config.yaml
dataset: "short read English sentences (LibriTTS-R)"
input: "waveform_16khz"
tokenizer: "char"
mlp_ratio: 6
qk_norm: false
moe_every: 2
optimizer: "soap"
learning_rate: 0.003
beta1: 0.95
adamw_lr_other_params: 0.0029
batch_size: 128
final_lr_fraction: 0
warmup_steps: 370
weight_decay: 0.1
Rows from block 4, named by matrix and row number. Rows with one number belong to one neuron. Each number is 128 + 24 x the weight over its row's rms, rounded and kept within 0 to 255. All counts start at 0. Numbers have three digits each. After the name is the row's rms in percent of the matrix's.
# fc1: MLP up (model.blocks.4.mlp.fc1.weight, 768x128), inputs 0-63
# fc2: MLP down (model.blocks.4.mlp.fc2.weight, 128x768, transposed), outputs 0-63
fc1.550 103:136154156106097089118162117143132073124126128120141120139128120120121098144105119179106100094144164172144105148105137105096161124146106099130142143126101112095156093090086152102157156110143105
fc1.551 104:115116111083110147091096125100140144109135134136109145155105126110068133128089118172166108123145137136091127172131157115101137112072138134098100130123135150150121110095117133112142137137108162
fc1.552 093:157146113110105145138113103137145130122121136147101146158127130140151080159151100149160081126106133106133140115150087089140159122160106156132165162146120143103138143121118148154093103106132117
fc1.553 093:141134115170149152120128127088117132133102105129134135110138145161138158137071106162124134136148151128107122127139138124135090135115134127116159159092159118127062123186141093135123139131108137
fc1.554 099:106139152159110117130094122107123142143125120141180142122116114080160094112125142104099193088150142095138125134150108133159145171157145188096153162179151140076097121130140164118134121116134137
fc1.555 100:140125136124076139134106142114132113152148108142106120125148148146114067142150120125148125113146112120153166152168148172106098143146183129135111128132112115121092112144167155100087068107115084
fc1.556 106:091124128141129110075135134122130121090176128102108101146104097038111107139092113159169107077158151122127125128088080135125167142125128140114130108099112122160132111136147096135133128124080126
fc1.557 098:088085145117145132108146130154078103117147115107156104133129113131119139119106153105130120095076138124178179135138104150117121105169158168124121119133101125179125111087162119105114113129149102
fc1.558 080:120129118108151118166153128167148150143151137154125114127144108152146121131124123130151115110124159120161123164123155162127164144148150150146128101101126127174097132133140146180138166145198122
fc1.559 103:152136148188109129079123142157152110124135131104086164134114158135132135138125110094127149094129113118132204136144151133111106155151137089117121130102093126175123120125121162130111119137137080
fc1.560 105:109133123165168147120118141101113156151126111116162061118134116144115153071160138107128141114138134128168148177158142135164149094149135149093121117121131092155172146124122117086130148122112114
fc1.561 106:066167125134158117094125103095118112102146106103140133134123149149131084121092103159115103121121150119135141107123183094096191126141137129127166117123117130151102118144141134103148144131133081
fc1.562 104:131177148143120119112108154177127106145116133139106164118162147133111153127139140148090117118134101144125131147135140130126135112135163134144200124162146132142134105095157142114099108102165092
fc1.563 099:146128126136124105150117146121115090140095162160159169119140130105125126107117146118125093123126101122107148038114091138135125124123077140113143125120160161123114112154124136122117074115161132
fc1.564 099:134141107106118130130143125114155129155155155140089156099139140122124133168153097156101106133163120116100131088130140131138070165161097138132146106130109145169092132125105135164142142096072108
fc1.565 101:132134161161120120143148131125136126140133109101102114170134107091109101071133118154152123127125143138163170117126128142136071101143103113099104122100085120125107143134067103129164121109078122
fc1.566 093:087141142114114173135137151147170118121145116142184123137134130102111162130099102113127128096148106097131105139083140122089127161132107127138126107107176118091134144116091136140098123037085085
fc1.567 099:123109127116071114101117154095114117125090124108096147147128109152167118122121177147131112155130157140151141140165142148166133125154151092128174148132125094122117052097126139097127152088118063
fc1.568 102:134090079136139127129124154148108104128110099142094130125139145116111078107141099131126135088119105107101101133162139123107075102123138106128099125112127110127110129116129100113150176131090128
fc1.569 098:105159118141122124128110139122125127131135127102051082098112132134076104130130073101156098099132130109146175169116103144088114199150151140122124131127122125157125130149094114149141130118101138
fc1.570 101:093124094161127136137118082131160133138063146110103146130165088155161142107106125085118115129137142117122083128134155069149168104127127120152125093116131104110121138105117122087151133090161094
fc2.550 099:134099151133106123159160135147152146141101127124161134098123149128165082132145092071154075146104119140170147122087145138138123143154164136135180117115118122095127105120132097145075096120150100
fc2.551 110:127093108112142090104172140151143089134143101142143115115154140119153114092122135136126112162111148186133096153114124111088113151115133165182150111146140133144124122136138133110128101125098106
fc2.552 090:104084113106107081114090187136144170108144112132130103149165132133130138092131127137084129140105152107175116117131150133138159147136112113137112089169099105131159126129163166133144141143134131
fc2.553 092:147136135132112154136157119105155141152091140116176149176155116097112128157179111078142127165119143163086138048113164111129100091117122098093127114150133119144138124127154129115112146119137138
fc2.554 102:173097149137124140143170116139145143090124128105128101114152136145079098140162113167100141137139139120136082103137144142152126112093149140135120119090140173149143109135056117161132156145124142
fc2.555 095:145147125148161104098133114134136108124156128150153125072136165096115136158098158145119144118110134113113099150107060081131132121104132177112129117154155126160115150120148143122098100152116188
fc2.556 097:142158115146124116131099128114144142174049145127131128136131144155153117090170136174098148123146135127107121152134133131123106152059140119107101149110166155084103096112144140114151100116108142
fc2.557 094:132118114164110142142094147114134170161093086156102170170129134131103132153105130098147128133116120128121100142110142108143074122130089123144137089112130168089139109124125147142097140096149139
fc2.558 082:139145162123146161130142141097096161121159134084158153141137138105088123170125142118126147142168148167129127104145119068153083103142155136126132134153144129132145138145087124120142134117076155
fc2.559 103:146142127136101136099109129131152118124128134153087172119095092122147187135152111137142130114158158099168093147120124102153158103126135121125153153126108122129145112173152105134169160109128101
fc2.560 111:103123122142103141140087109075099090166116145098152125143082150114134146100156125147141117124121117145116106111116157062107133129119110123120093100146165146108131145111116135137130109108126122
fc2.561 118:152121099156139157131125139165160097133132099163129154168145126161141145111161129133121126157115085137134144117144103113156131140102119165137092114132089124163116123118100120120165136179117151
fc2.562 109:105150095107186124129146119130139108120107116139124112130124163114102100150117122112147136124103118114163072104154139114077123123154141121162154134117143166076161126145112125133153125083134111
fc2.563 094:114120147078152139139119109109125082112123137137118122112117112118088106074083113187107121125098147089154149139108117165113120127173165142132135115148147137124112115144122141095124140109107167
fc2.564 093:134113132110107135151132106135114100105109120120116087126137111137109140085122129128102122101128129119106051120104148096150150130108145121157065138134164167117163080126154087179125140136116149
fc2.565 096:143180116168156098128131079120124109080147136137100131147148130108124167177094146165121137117090133129121128148141120132127106118096156089159121103119127135133175090119123078123109112131129153
fc2.566 084:139134061117126071111161113108127132171118167166127114147118145125140110075110120113121116136143190070133106102095109123102098107134124127109130132148097138158119108114103132120163126132153101
fc2.567 096:138172158102143129117127139120157092115134173137076149158086122134139142099173134077111171142090137124126152139142148120056104145064131108153133126127109091136093099107120109125120101123119149
fc2.568 101:115175164118117120119108108169155166152135169148120138104122148142150153113139139127142121139146123126192112135136110158124142136113117159186153116125113111141144112142161092137142112101125097
fc2.569 102:108101125118117154103106067097142078107124137123112142201157155121137120150108133123113116123086131096104114121106143111129156145128162084122156097135150168094150159159151148101102131113150179
fc2.570 102:124149078105150146146093082140103101127120148133124125140091134144146137098103145158116148111090147172115112099089109131143140143081138143170144128122136133087139122092120109117126150138139130