From a checkpoint of a small CTC audio transcriber: trained on short read English sentences (LibriTTS-R).
Rows from block 6 of a small CTC audio transcriber, named by matrix and row number. Rows with one number belong to one neuron. Each number is 128 + 32 x the weight over its row's rms, rounded and kept within 0 to 255. All counts start at 0. Numbers have three digits each.
Before each neuron's rows are labels from the 100 clips, of 14976, where the neuron reaches its highest value: "top examples" is what is common among them; "loudest" is the band of the loudest frequency at the time of the peak. Only what is clearly more common there than usual is listed. The data: short read English sentences (LibriTTS-R).
# fc1: MLP up (model.blocks.6.mlp.fc1.weight, 768x128), inputs 0-63
# fc2: MLP down (model.blocks.6.mlp.fc2.weight, 128x768, transposed), outputs 0-63

top examples: the word "you"; the word "i"
loudest: 250 to 500 Hz
fc1.759:086106113118128116125121156169152064120115102081140125122180117196188158101113105129156150136108074126156118123100136084117120109079113138127122159097130098172108115118062152138069152143142124
fc2.759:076170110112140151149149168108227139116129173099128152134138227137115116135152121144179089142135111115219202116129156132105176116120118052129097103169136128160128157134169060113158104090139158

top examples: the word "yes"; the word "mr"
loudest: 250 to 500 Hz
fc1.195:144149179127130107110058183130112169116169100091098117118160113182129123091126077138138111096150140135163151143142127119092068144200131136106152069122093099194103117172112113124121124074137088
fc2.195:131139107146102145088153097127085121043161093133100112070085130128172145146150087087147141091130131124100050135159134166169092128121146124120112178118202086107143076137142169143119085117128103

top examples: the word "the"
loudest: 250 to 500 Hz
fc1.487:093104082132130113183097108204134118115153128145055106088125121057191196142175126134182155116132145163068213118132134124149199119135090149134110142125158175134173157154121152136152191137113108
fc2.487:183132136154102092076203097160137122137120171111127116086115145093094163121117134194113122143061107150144110098170086125125132114140134161084152140120102167147129154104064163106094115152128121

top examples: the word "they"; the word "were"; the word "there"
loudest: 250 to 500 Hz
fc1.675:140086150135152092138149113142111129161128090149118067091136100083092089139125166103121188134168109086118130178089141142130141115099051126108136159118090106131116133100077126177138084071094107
fc2.675:109161087132143107163136146127131081096109171129141135119103157157161100069070145126160105120068130147175125214148127165133111117149102135125187127092150092198147122148080105045114138136109146

top examples: the word "why"
loudest: 500 to 1000 Hz
fc1.712:119143172130201100125114144144147114142134147088111115155137134152145142115099101107145128098093089162089127146158125194084048146117144110074174124130142072134098152123158143130195138112147093
fc2.712:057124092081126096130192116125159140092093164129103154115107140114155112158134129116115138163156158090175168180122101154091145181113080118115132108180126099141114101086143118113085170100110063

top examples: the word "to"
loudest: 4000 to 8000 Hz
fc1.653:150104149149156116086134059112159120141099126125123186144090147118123102158173171197129092189137166157189152114127092145150126065156086114140113103151093119140120127115125170091150149186129085
fc2.653:058119144193117096106105161105140144099121143181098128066202090179126119126121129086123159142113142170149208088116155194161129166138095215120139152105168139116139092165159084085107098108129176

top examples: the word "the"
loudest: 4000 to 8000 Hz
fc1.533:145056113159072179123111131111118117088092150132115141106111055164085133112137153108169115140135084148098081127150098179136054122108089124126097122048124110095123123138103136118086150125199063
fc2.533:146149166077115123118136084140172141154099114140095161150049143161079180163140085132160114113171079159141088134099099129167205091116113120099143071168076184110130134204117144117164139092165088

top examples: the word "no"; the word "oh"
loudest: 500 to 1000 Hz; 250 to 500 Hz
fc1.154:153169183149082116087142116153089096099127165084099097107152147141131159105049092124094126116134093084108114156114144102104123119118096094119129147097036114096114103115121134152142072071112104
fc2.154:107146163164112158091097131132143154113120130113136115103125097104124219053123189107145126102085197136156133139128064093100142151150159166131126088143129150114125152048075124125117139200144138

top examples: the word "there"; the word "then"
loudest: 250 to 500 Hz
fc1.325:047087108154111149123149126112178127152124129120088078113088088107117122132107127110132172159079142119171061150145139149143177122177098097146089150110135143140156094168101172098071146072130089
fc2.325:120100138151137107128079092116123085085187136130135103120101132147117128067039179102142123115130125173125187087098069115151158095083054116163181136125171140121102149167167119079119112127161085

top examples: the word "i"
loudest: 4000 to 8000 Hz
fc1.365:089137091157188092097141116103132156110068089114121128143124200161103123067159125111096104156146149137102098104130106076144064090127077093102176122109146108128076204087176167110175118105108095
fc2.365:145176163171096156085144127086140175144136166119152115161162123120114095157199103154129101138116203154165075121143184114150119195115174107135112161142171079105154130071153123100107132098107106

top examples: the word "that"; the word "i"; the word "but"
loudest: 500 to 1000 Hz
fc1.604:116160146153116058147091056146102042109168138090118104079114143122118141120135102151108156137081111140133117073107102140126097156178100163111128059142188099089089141136157116104138108121129106
fc2.604:104178138103151098095138175209164213151192038121153113059103109122130181188189123159115091145131077105140118120097159131073100125189077112122147167181090107113113114154145127114079141136128120

top examples: the word "all"
loudest: 500 to 1000 Hz
fc1.101:137113161146072169135029125133135150134080115091120095166123175131097142113124181145152138168068125134173119142101128151177100135094128054119143174105149144086123147086150126104107165126154100
fc2.101:146147117077122148111126136108170131103124119122155140105137175140157128101077179101092122072133141181162171129201124108171185096136080112160156098109104083078131095132184112124156108126135098

top examples: the word "house"
loudest: 250 to 500 Hz
fc1.684:126161123117109093127111152151140209097193119102117078109145051158104095093085132104208100126078120143141156166086107120131181093145141141097093093105124143120114118078145152106147135135097110
fc2.684:157116127145169155132099089102123151138152188086127104159095113094104159085065109129115143055121146123084142124165115163085137105154125143152124109142155150061115128119130118124132124217130125

top examples: the word "yes"
loudest: 500 to 1000 Hz
fc1.568:158164088194147096178142164147128130114150188137089076150133065093119160122129122114137150116091081120149140195157179183132171123142105133122144099131148191100089089138101120116098119142094136
fc2.568:128181169094127159147118094143125126175101136072136110078146139140122180158149126157129174145157158119104174156121187162158116149149108135115115148161114056135203121105061151109166133120145122

top examples: the word "to"; the word "you"
loudest: 250 to 500 Hz
fc1.508:154073141157116103149075156144124130140163130089119165151112119101127140100141149177111164134120072111116065085147105177118067075123106094191210115092106122152143138127119103063172072143133073
fc2.508:133115137130138141162084162108179128138114130097172165142105118111162127108114138093097115085153110102160141151140111120100178168167121092161109158163113081150142084113042100083105104128128064

top examples: the word "of"
loudest: 500 to 1000 Hz
fc1.29:094064055123101173111139115120062112174200111190154105125140117125132128134072128150157108154140101188102054149106174128130134181108150133056116152128114128143144153104148125072063153101122150
fc2.29:165128156130126078163124098124173149102071148175114124115133110143122197105182121158132120164133083171082121094107139135112088069132124146164132201092151120113134126123113120121159186153100129

top examples: the word "of"
loudest: 250 to 500 Hz
fc1.410:110127104117098166135149082155141122158100105125199055108136160130163123182123117144159108156114137067128111066166116173147117144148137103139184130173119116145144109170128136113161110103097129
fc2.410:163112173172159124124122141147093079153085158149094146133156119074103057111098145180150173168119067123086129089074132135111130069129116122094110034068126122127132121114124196145132158116115116

top examples: the word "yes"
loudest: 500 to 1000 Hz
fc1.263:165098060112173151181097167101119094110125131134146127111071168100099164083120107132140120134147127111139138137150140148084078073096119071169084095084127137119078112122129153081165102097130108
fc2.263:135204149126152158087074116142131136102080101074166143171123069136122154160085139098146092075157130123108111125121118098055121150190149143154130198110174124115098082155173129145122138128148092

top examples: the word "you"; the word "do"
loudest: 250 to 500 Hz
fc1.106:103165136105128116081041148093063086122114100130136128158149150131177081122163158082178107125129092142136143115120071126159117085096113116166145084117144150158123169135162148119176112141126165
fc2.106:135106150074092130164167154109072096142082131130116120131158080078132136130127108137078107180140153089137165116142167100180106123170113086145127170155139125140092105122111156156065126095142130

top examples: the word "much"
loudest: 2000 to 4000 Hz; 4000 to 8000 Hz
fc1.158:114205124147108142149102111133142099160127153143081155119139147121086112111134079129085140090159159083131196098180137159207123170110094098167147161109128118183167120129123171082159138135119111
fc2.158:141137072156144191131095163167122070170175085117156160101109105110151082119162177077121137057178172114103165148107145105048166134090133156141095120104132096148094080102132134089068130137136129

top examples: the word "all"
loudest: 500 to 1000 Hz
fc1.17:130111189141051141107113156143111143122135097139140136093126080095197180079125121161078090130136084127071125060145115159147094137136111106076166116122145113124146084106110168145103108122110117
fc2.17:104059112131146136141156171173156107161146139137143156089105120147190176161144147118123116119152110077133074124124138142113139151121177088118109097015169089111164107151178129109149149067083133

top examples: the word "the"
loudest: 250 to 500 Hz
fc1.164:116130154087086091084108121100120112074091159096087167107140092108113123128110107083118113136095117092081140100116083121065103165167060084064128089151072108131155112104105132127147117072111123
fc2.164:127103138148167124141156104106143111147095149181138143157138123160148080177132159148102163102141103114128166110105083151108119116160128158172137100168104132172187121115158174123129148120172170

top examples: the word "should"
loudest: 250 to 500 Hz
fc1.738:083113128104105090131110167180087102077110112138167098115178105131103138069130128113110157086096087115142094126132153141132164161168144159142138091125083107076124139117163131133111108142102112
fc2.738:131143128152121155136089129154147146115165176165101131061098170154049124099092126145127130139191178129118102067153110146118170108142092144109103157104151158167166110138092132169099102185060208

top examples: the word "there"
loudest: 250 to 500 Hz
fc1.117:137120140165128185122125141140090126111126126149107051155126061158162068137153139139137124110140156145141144142132142109178141142096077067165130127161096151147086116159068091099063174050093086
fc2.117:119114166109107156131096136115108174135123185115108108128124121191109136055104139142124124171102136151162119165147126191142037154120128133140130124165157106109137165171142072107135088197136141

top examples: the word "i"; the word "could"; the word "should"
loudest: 2000 to 4000 Hz
fc1.132:111130172124050143145078159100104124160193215063145114124126172175133142134123151146110168137125064106151094101086110096173158145136133130119096058110149160126128137133134192186144127118126109
fc2.132:184151093099111118175102134157121095169164101059113134052127125199125129130181155088093168164123173071132180121074116135136199121123077118172119096150152100134135088085080108096121115128137139

top examples: the word "yes"
loudest: 250 to 500 Hz; 500 to 1000 Hz
fc1.343:143143120109186127111067116131107098118133083087077106090098118098171092117165124142188139087144098168125132163181093101116157102152086130192117143139086120142085086116124163106137113065124113
fc2.343:134229108085116173109138133145152109075116168162121086138102144151175079111137093140098066104148122186138150200184158086193121127152138120131131136149132142122091118092135145132191094145166147

top examples: the word "they"
loudest: 250 to 500 Hz
fc1.632:147148155192121104149157127105107091115117178145074097106153139100127090103150153151129181147118124089091176122077123161124119098104093128123111129116107111138108098111031112157164163037122106
fc2.632:087145106103119145157170110158166099103134104087063088165086126118072149098065109091121133165155206142144142152140139087168098141111070120136160141138084086204097073166124132123088123115047124

top examples: the word "looked"; the word "look"; the word "at"
loudest: 250 to 500 Hz
fc1.758:190163162187157139215133166152090102084112107133099170116158090196153151170144085091131116099144127139122116135088111117186159117140171143053161090119182130136116133158125100132141150121117099
fc2.758:180101096083061122151130173102128158126137132213124106121135092151157154165109133122148115134147104128141157136143174075173193122164059111129107084156212184094075112128165143147110146153093103

top examples: the word "yes"
loudest: 4000 to 8000 Hz
fc1.43:086100089118135145129077111139150102129161160176172112134105151135102180130080052086173103137113122100141073147113147221120121114133143138164125140146077089144112127047123118139188125075086120
fc2.43:177061150135171113150154125079091156153111115104157158007115133106094122112171144118066115131133127111127159159084128120129148116133160114149115128106126086159111108182131127157086142088123135

top examples: the word "will"; the word "not"
loudest: 250 to 500 Hz
fc1.317:153054143185153095155127112123139092163065114125110146165170121117176088136082153178128150105173102099129110102073121096131166121161137125116073116141138117170111129151107167103131148116127103
fc2.317:126152148072067084181138108171225131106113169102133156117132113133153124097111101138123092123111142163110109112137164113099159123089136108173175063139204116109182137093116122106172109086079118

top examples: the word "little"; the word "a"
loudest: 250 to 500 Hz
fc1.522:156145119160131195160100144125137139111134152166128110121148064133132196112105155138160137107114134107101107066091122042149133114156129082141187102105104118115130101124098149162071125160130084
fc2.522:169188138103114106100107155164132081137102080138108130078169143154144149086166173136089108144142119110154136159079112074075158165041108034154152101168135160141092073129125172139154115174164130

top examples: the word "little"; the word "a"
loudest: 250 to 500 Hz
fc1.139:156137121126157117107100123124099117086111114156099116094115116115137152152105150101136146072122117131132140141067153073094205098116164053176108128115086130179105061156091156138151128146120118
fc2.139:152133126131103093146159133115116085139146102171118077085128129134128119167163112157170121117121032147127100168144096207105114126086161142111120141161106125125097092183129139134117085158132119

top examples: the word "much"
loudest: 2000 to 4000 Hz
fc1.516:169133110126124172150161184122060121112182121112157166127118105140108125117081071109125152128109141087086179070097176162100122130094062097105117169112068067171100125138131130143124103111131076
fc2.516:126200137130125142145057151131110121127151041163150147093123093157169186165171125092135149163159144103115160196112162155048114137143022141124132121153090181094108104115128041129117072132135122

top examples: the word "right"
loudest: 250 to 500 Hz
fc1.270:149142135127130094160231112156108117096153112110119091131132126127128203132114117135199172163133168113092120090133122119109075115070094183140101100143074124153172090084093147106133115121071103
fc2.270:119123093110188048118127165062070077148121118172121097078145114048190078084143151080170122155104114159200116156118114118171129109159118111103087099102125099120089141056138101137102128143142095

top examples: the word "all"
loudest: 500 to 1000 Hz
fc1.256:102067142119079161198025186126126127137118078090163124086146138161147122104094119142103128130136057101154120099121132137113137138140155153115149120152148146111148134140160156076136050116164098
fc2.256:131160080139144107158172127161124106144148192098164151134199081089091118133119135139119120138168131147134156111079132132131156150090116113117120123150138129167111132117097103094112124041094111

top examples: the word "little"; the word "a"
loudest: 250 to 500 Hz
fc1.250:148096139115089050099120142134109131129126105082104117140095134110095123170112152156073145059057122123131073156108124055141121056148138150123180124142090138126141125146064163142135087130112125
fc2.250:140127103128148158135157094100112089176123109139185115110129102112169172175105000131156120068168191094096153170137159090118162152112116132143156138115141104116116082182131110123126095113129110

top examples: the word "what"
loudest: 250 to 500 Hz; 500 to 1000 Hz
fc1.118:132057186133152144134129118145130098154160074194057101136139116158112160076101138093092102124089137120123164153123155093112198120128100155108201170107089158186095148139133112127180100130082114
fc2.118:173112116081093127143146114180125095108162137069122076125089155122071091173117111131098147125169096170125118100161157126099065135148115092099107122141138142109125161140186136130132157134146164

top examples: the word "the"
loudest: 250 to 500 Hz
fc1.584:110146111095135108175134107192132126137140118143153071080164118136174098102117065144161103094109100177108140114099120133082140153125104127164153113053175073114080151125179133087131100139093100
fc2.584:179135117167098183148180096147145119128075154168111122100111121161136104115122130147104074119164115153081157164161099201116092090131129060126175088119133133153192176131125138110095145131099124

top examples: the word "that"
loudest: 500 to 1000 Hz
fc1.18:080099200150133119125091111128123142092138159089070155116079103132144097151113148126097104118115133088086130170115117128160103089142060133134103183130156120101082132088117124120182090070147101
fc2.18:153164112174049098158109133164104100147174085146126134126144087128142113087102131095168150119116087149143121145053131097081125142109186085105134130135171212138177145124139138180108154133121133

top examples: the word "to"; the word "it"
loudest: 250 to 500 Hz
fc1.627:116098104155131113101131089144164093125149121144110134127158105178164140114142137052102085104120131067100104161128087195144144061100081108165110138111172139109200163167149107083163117133084080
fc2.627:116089118158104099100223159151151164116085148150130105078180126109111181144154130120087148165151170101109124098164098079084124095135149116000087120134102110153142128138163110147111139169090120

top examples: the word "why"; the word "you"; the word "what"
loudest: 500 to 1000 Hz
fc1.320:090120081091166123150058082138070090085130151156091088129146153148152139123076140119171121102156087083128089094140113189129109116123171092067079130139162134126104130118121170098135107081150115
fc2.320:132150174192075099178120101135087166148103118114217133193136106103120163088177130170096149086163116058100135137122100175114105109118106078170134119096088159106142178128063128135159136085083131

top examples: the word "will"; the word "you"; the word "be"
loudest: 250 to 500 Hz
fc1.763:136133147140137183186079136102110198136133132091136116037144076095140131178115138116111139120119139133147164123159111134171164095058170119080096081100146163148148168073054154159126144136084123
fc2.763:103181112115101149079143146128124121103185066087121078144149128120096151183134097132122126102130147182105199092089131110167186143109084183143114137164078154135113099143084140149104132163119107

top examples: the word "not"
loudest: 500 to 1000 Hz
fc1.670:135140118111154089149163124109110065083128144124136113123147077117156086151166114171141137115158167123077181131139078128073105142104120081066096092139127165150125145202141140108169114118119134
fc2.670:066177136171071071108148171069097146127165057112103125149142089125100152154102142121128160142106115155085106168071102178128084175110127152073082137160100110130101139036126126109140125150086156

top examples: the word "looked"; the word "at"
loudest: 250 to 500 Hz
fc1.578:125114131165108132194110129105084150117092122127140112140122091148136119155153153129116153108110101153125131141102121079155190085044086179109136083145113119103156163124147117169126127072113078
fc2.578:134148069130120150155169078119084149152124165149132059104120138146109148137114078116167117142160111115155105152160127142148150173093102115114145180096143155067137063150099113180151152145110099

top examples: the word "yes"
loudest: 4000 to 8000 Hz
fc1.554:131143099114141124159100134103119106107095075084146131168102212130138082091110155106167086135127124152149099099126112070105126160131211143083130081096157108214139117124139137119071181106123083
fc2.554:122135105161133110166187130127113091130099179135172094120066099120168135057188069144108126129133114082137125140169095189170146097183072108151161128111107118173092151112111117141122148205156121

top examples: the word "what"; the word "but"
loudest: 500 to 1000 Hz
fc1.411:162105160086173167126135069129127036143186111111135125103157106122130159120140122144152070101166090109131200116129166110125148087127139048161109146143151102153111127151097122143126148130117113
fc2.411:114152158113115112130155122126072150092108109111121093129101139157149141139127133148122105102086098147170046141122075057092068108141139077104207140116206124078080161149164118117116160138100193

top examples: the word "they"
loudest: 250 to 500 Hz
fc1.15:122165147112110083117188146017130142117162188142169126162142128140125136148104139162124129128092142085091144178050118186099083059092062133117109146100101105148088085122084132116154123084153109
fc2.15:112082140128154185118194126162186114077114167105109143129081113123118120080142161127172141102165173110153086095162115161153175157098112136154171209104074137161135089121157158145111142132101126

top examples: the word "to"
loudest: 250 to 500 Hz
fc1.482:118147143100090199165137080173108136118152102094108138134085160140089110132116119156196110166121180140109163167126066117113070135102139109108105142111198117142158125110146113082136176165088085
fc2.482:101070087088126099125107217119139172141150119163122118058191067119054115147102140131146121138179117140132199172161177135132179104090097144166122159133106107126080097125111101107097089131119165

top examples: the word "that"
loudest: 500 to 1000 Hz
fc1.90:048149121109175106189122163129113107137192164136130111157160053138147129062140172160148092133125157127115165129123121158129037159136135119152154118146177168094059120149102155139128148124159134
fc2.90:145135097124127082115154159109044129089152097169152190156107163153137116160122142158135140117149089070079133151134166090147098137087117129140123114122162104152164108145143100168125133222072108

top examples: the word "i"; the word "asked"
loudest: 250 to 500 Hz; 500 to 1000 Hz
fc1.123:145075112152096144108125156080122094090120099101126123113101091120080122123113125097158127085098091138078104158117119113182152096152070156104134131110094135120134124160106129112180137100112090
fc2.123:071146157168131160157138122129114095144178169118128157151109124145117137105075083062168144167181103149117100242136172104114132141147138119125165115105070118129098080138097106156146152117101140

top examples: the word "there"
loudest: 250 to 500 Hz; 500 to 1000 Hz
fc1.201:091093126131160107135155111066080056133074162094130118162114047072077100154201127081117108118162101094085139152091108105152078101132088102118172161131142107115090094108091120141190167139138086
fc2.201:132079157120107157131136138142083154150068131157129080129098104069121131105126140119086194177144168189163096084111087148107167175146115115075139084121145071137167135126115048044089094125119119

top examples: the word "to"
loudest: 4000 to 8000 Hz
fc1.249:144058098046118101117137108110114145168100144115160151104159118101111129094162116071133167202166164159117116154112081126079111100082134135144119095161126127105080154151105141157138167105116101
fc2.249:115167149148114145169077163141124093159149091149069127141060104116146156154177112143161158099103157111175109147101140099113091195159187099143163143138121129113164113128102158111088062094130113

top examples: the word "the"
loudest: 250 to 500 Hz
fc1.398:152100149154117074129168108144137113117120112164122136140129051064129136145116149152156084096171127166072113118155137129145143063144093075142124125142094090144128162157093127162081165036103114
fc2.398:153133121163148149165119149056098077153138158102117099108128158171098070139110080164114165159106130113132133167121131141150096156112141177151118181071129118155072136129153149130132192189100125

top examples: the word "little"; the word "a"
loudest: 250 to 500 Hz; 500 to 1000 Hz
fc1.340:155127073171115113125123131165100111146159131143120103109167131151154156114140090149097083089112162071133111141108099080128149116177125089163179113068089053180117111160121151118089117134130146
fc2.340:160106112128094154138137208125120084135132141066120102091129073091086139192165132138169153115099149101159139088145148081105074081143130094117084104102139145182135049085135122108153089084119078

top examples: the word "the"
loudest: 4000 to 8000 Hz
fc1.588:132069153148118107189158055111071137173143153110122189155089134163107147148160156125125075043124094143141113177128072152172134105112129107096154067125118145176107152114141170092072161136143086
fc2.588:136068153105142176156062128123137131151122104183086083093132091117129148141160124080179107175154119043131140129072095154123143125114119125134101145141173190112200097166109121124141136164131155

top examples: the word "little"; the word "a"
loudest: 250 to 500 Hz
fc1.59:170130128127151144156113129121106143152092126114087096093164096199184136137136108142176107094103122109146164159098120082154129118154110080153112176133153168126146100159120155077115160092129124
fc2.59:132106151144125122075114131174143131178164149108138120100124133092112082074156145111078170100119141156174108144099136138133074090096083110133187095145147133162110126124111158129192114125120112

top examples: the word "no"
loudest: 250 to 500 Hz
fc1.232:120098136143079069164155163164131153151090178101119063154155160196127129132072116125095117141168048110111118162172122130111081124101135168112159029110102142130147119151112103074105129117050114
fc2.232:161134105078175097117138126141074167169110076176113089170097086135127130151187115165117100133148165169121102082119140078150180175092155052110161192122146184118115090133178220093090123152134172

top examples: the word "that"
loudest: 500 to 1000 Hz
fc1.510:147141150050061094159165122160091083111162120096047175089129145130139131187151096164130124175153097076123147130093109125162085077095084086144079136140171144118115137101172114161118105094130124
fc2.510:084115125103169198100108048107151183105139118140144144129126165176139165123152126079077176129085162186158110133099113149153137126160145096119134119109115202090198109128153123086094167124154149

top examples: the word "to"; the word "good"
loudest: 250 to 500 Hz
fc1.613:152140151089167173153138086101137114163133141092157096066144114170103157151113092162061127117176130073103174164146137121159175074181094149094129086118148062141085129092101160131156096136117116
fc2.613:120112116195125123104073166156128136163159104057168132145069134136114145106110120130168148092105119099184097122147154188136149095134106074133152173116124187089146053078206126140128109183105110

top examples: the word "not"
loudest: 500 to 1000 Hz
fc1.188:135157077177123101097143156096098098110137192069067129121179105122167141124074118095081120153114112072174167104151117121124127121126069112101175108179106119123088126109072116115087113070140117
fc2.188:153131110119122147109134141099121192094100083091172075137135141085124111095181143121143159164134133152122150125185103146098145183095211132152071089129113102117131115176123175131159111174135107

top examples: the word "all"
loudest: 500 to 1000 Hz
fc1.492:118155184118092194145094132112110132131174153133104122068070129137154105154107142145103154155069137163166129144127106149160098088125134114123214074162075156062115143130103125194129148130120120
fc2.492:125145045128154134152168110154182115094041104131131181153148143088116151143100154149118130099144137129112123121129180139049175104153133104152184122145156125120161100118152131118180165113146140

top examples: the word "looked"; the word "at"; the word "look"
loudest: 250 to 500 Hz
fc1.172:134126122096100149171159161127097109096126152087070155124079090166181157120172084112134180096094131101107137181065143106126170082100088103180148137162083098108069129144136116110086101109088125
fc2.172:164150158099104202176143102130101160190151159166150091085153156149120172179102104035086088133108086126133105170136159134129131145122122097100141136092156180080101086146141124161150107129121122

top examples: the word "people"
loudest: 250 to 500 Hz
fc1.436:142097161174099138160139133158152068176109149085161142164143113148093160150122154123116139144132156133127198133133091165139129128127151192097183133081145153155180157095072122130156169096130097
fc2.436:137099091119090089105096165166119080065101089136171153128100122133142108107104117061164132107148140156107106050091129108168096094133140145094137102161127111101118157108095160146124145174175159

top examples: the word "all"
loudest: 500 to 1000 Hz
fc1.34:169152116130150105158077117116152145094138166079173126127116107117141069086091155145144132119082168142139151094163106147174092151137153138085171164164158173182128170112077172130197205085137143
fc2.34:121130115102147091154119133102172145122083147141192111094131171082128132076108149118082162086107066121165142176173158105085090088135117082166089118123220081067042145145142140126113086184128136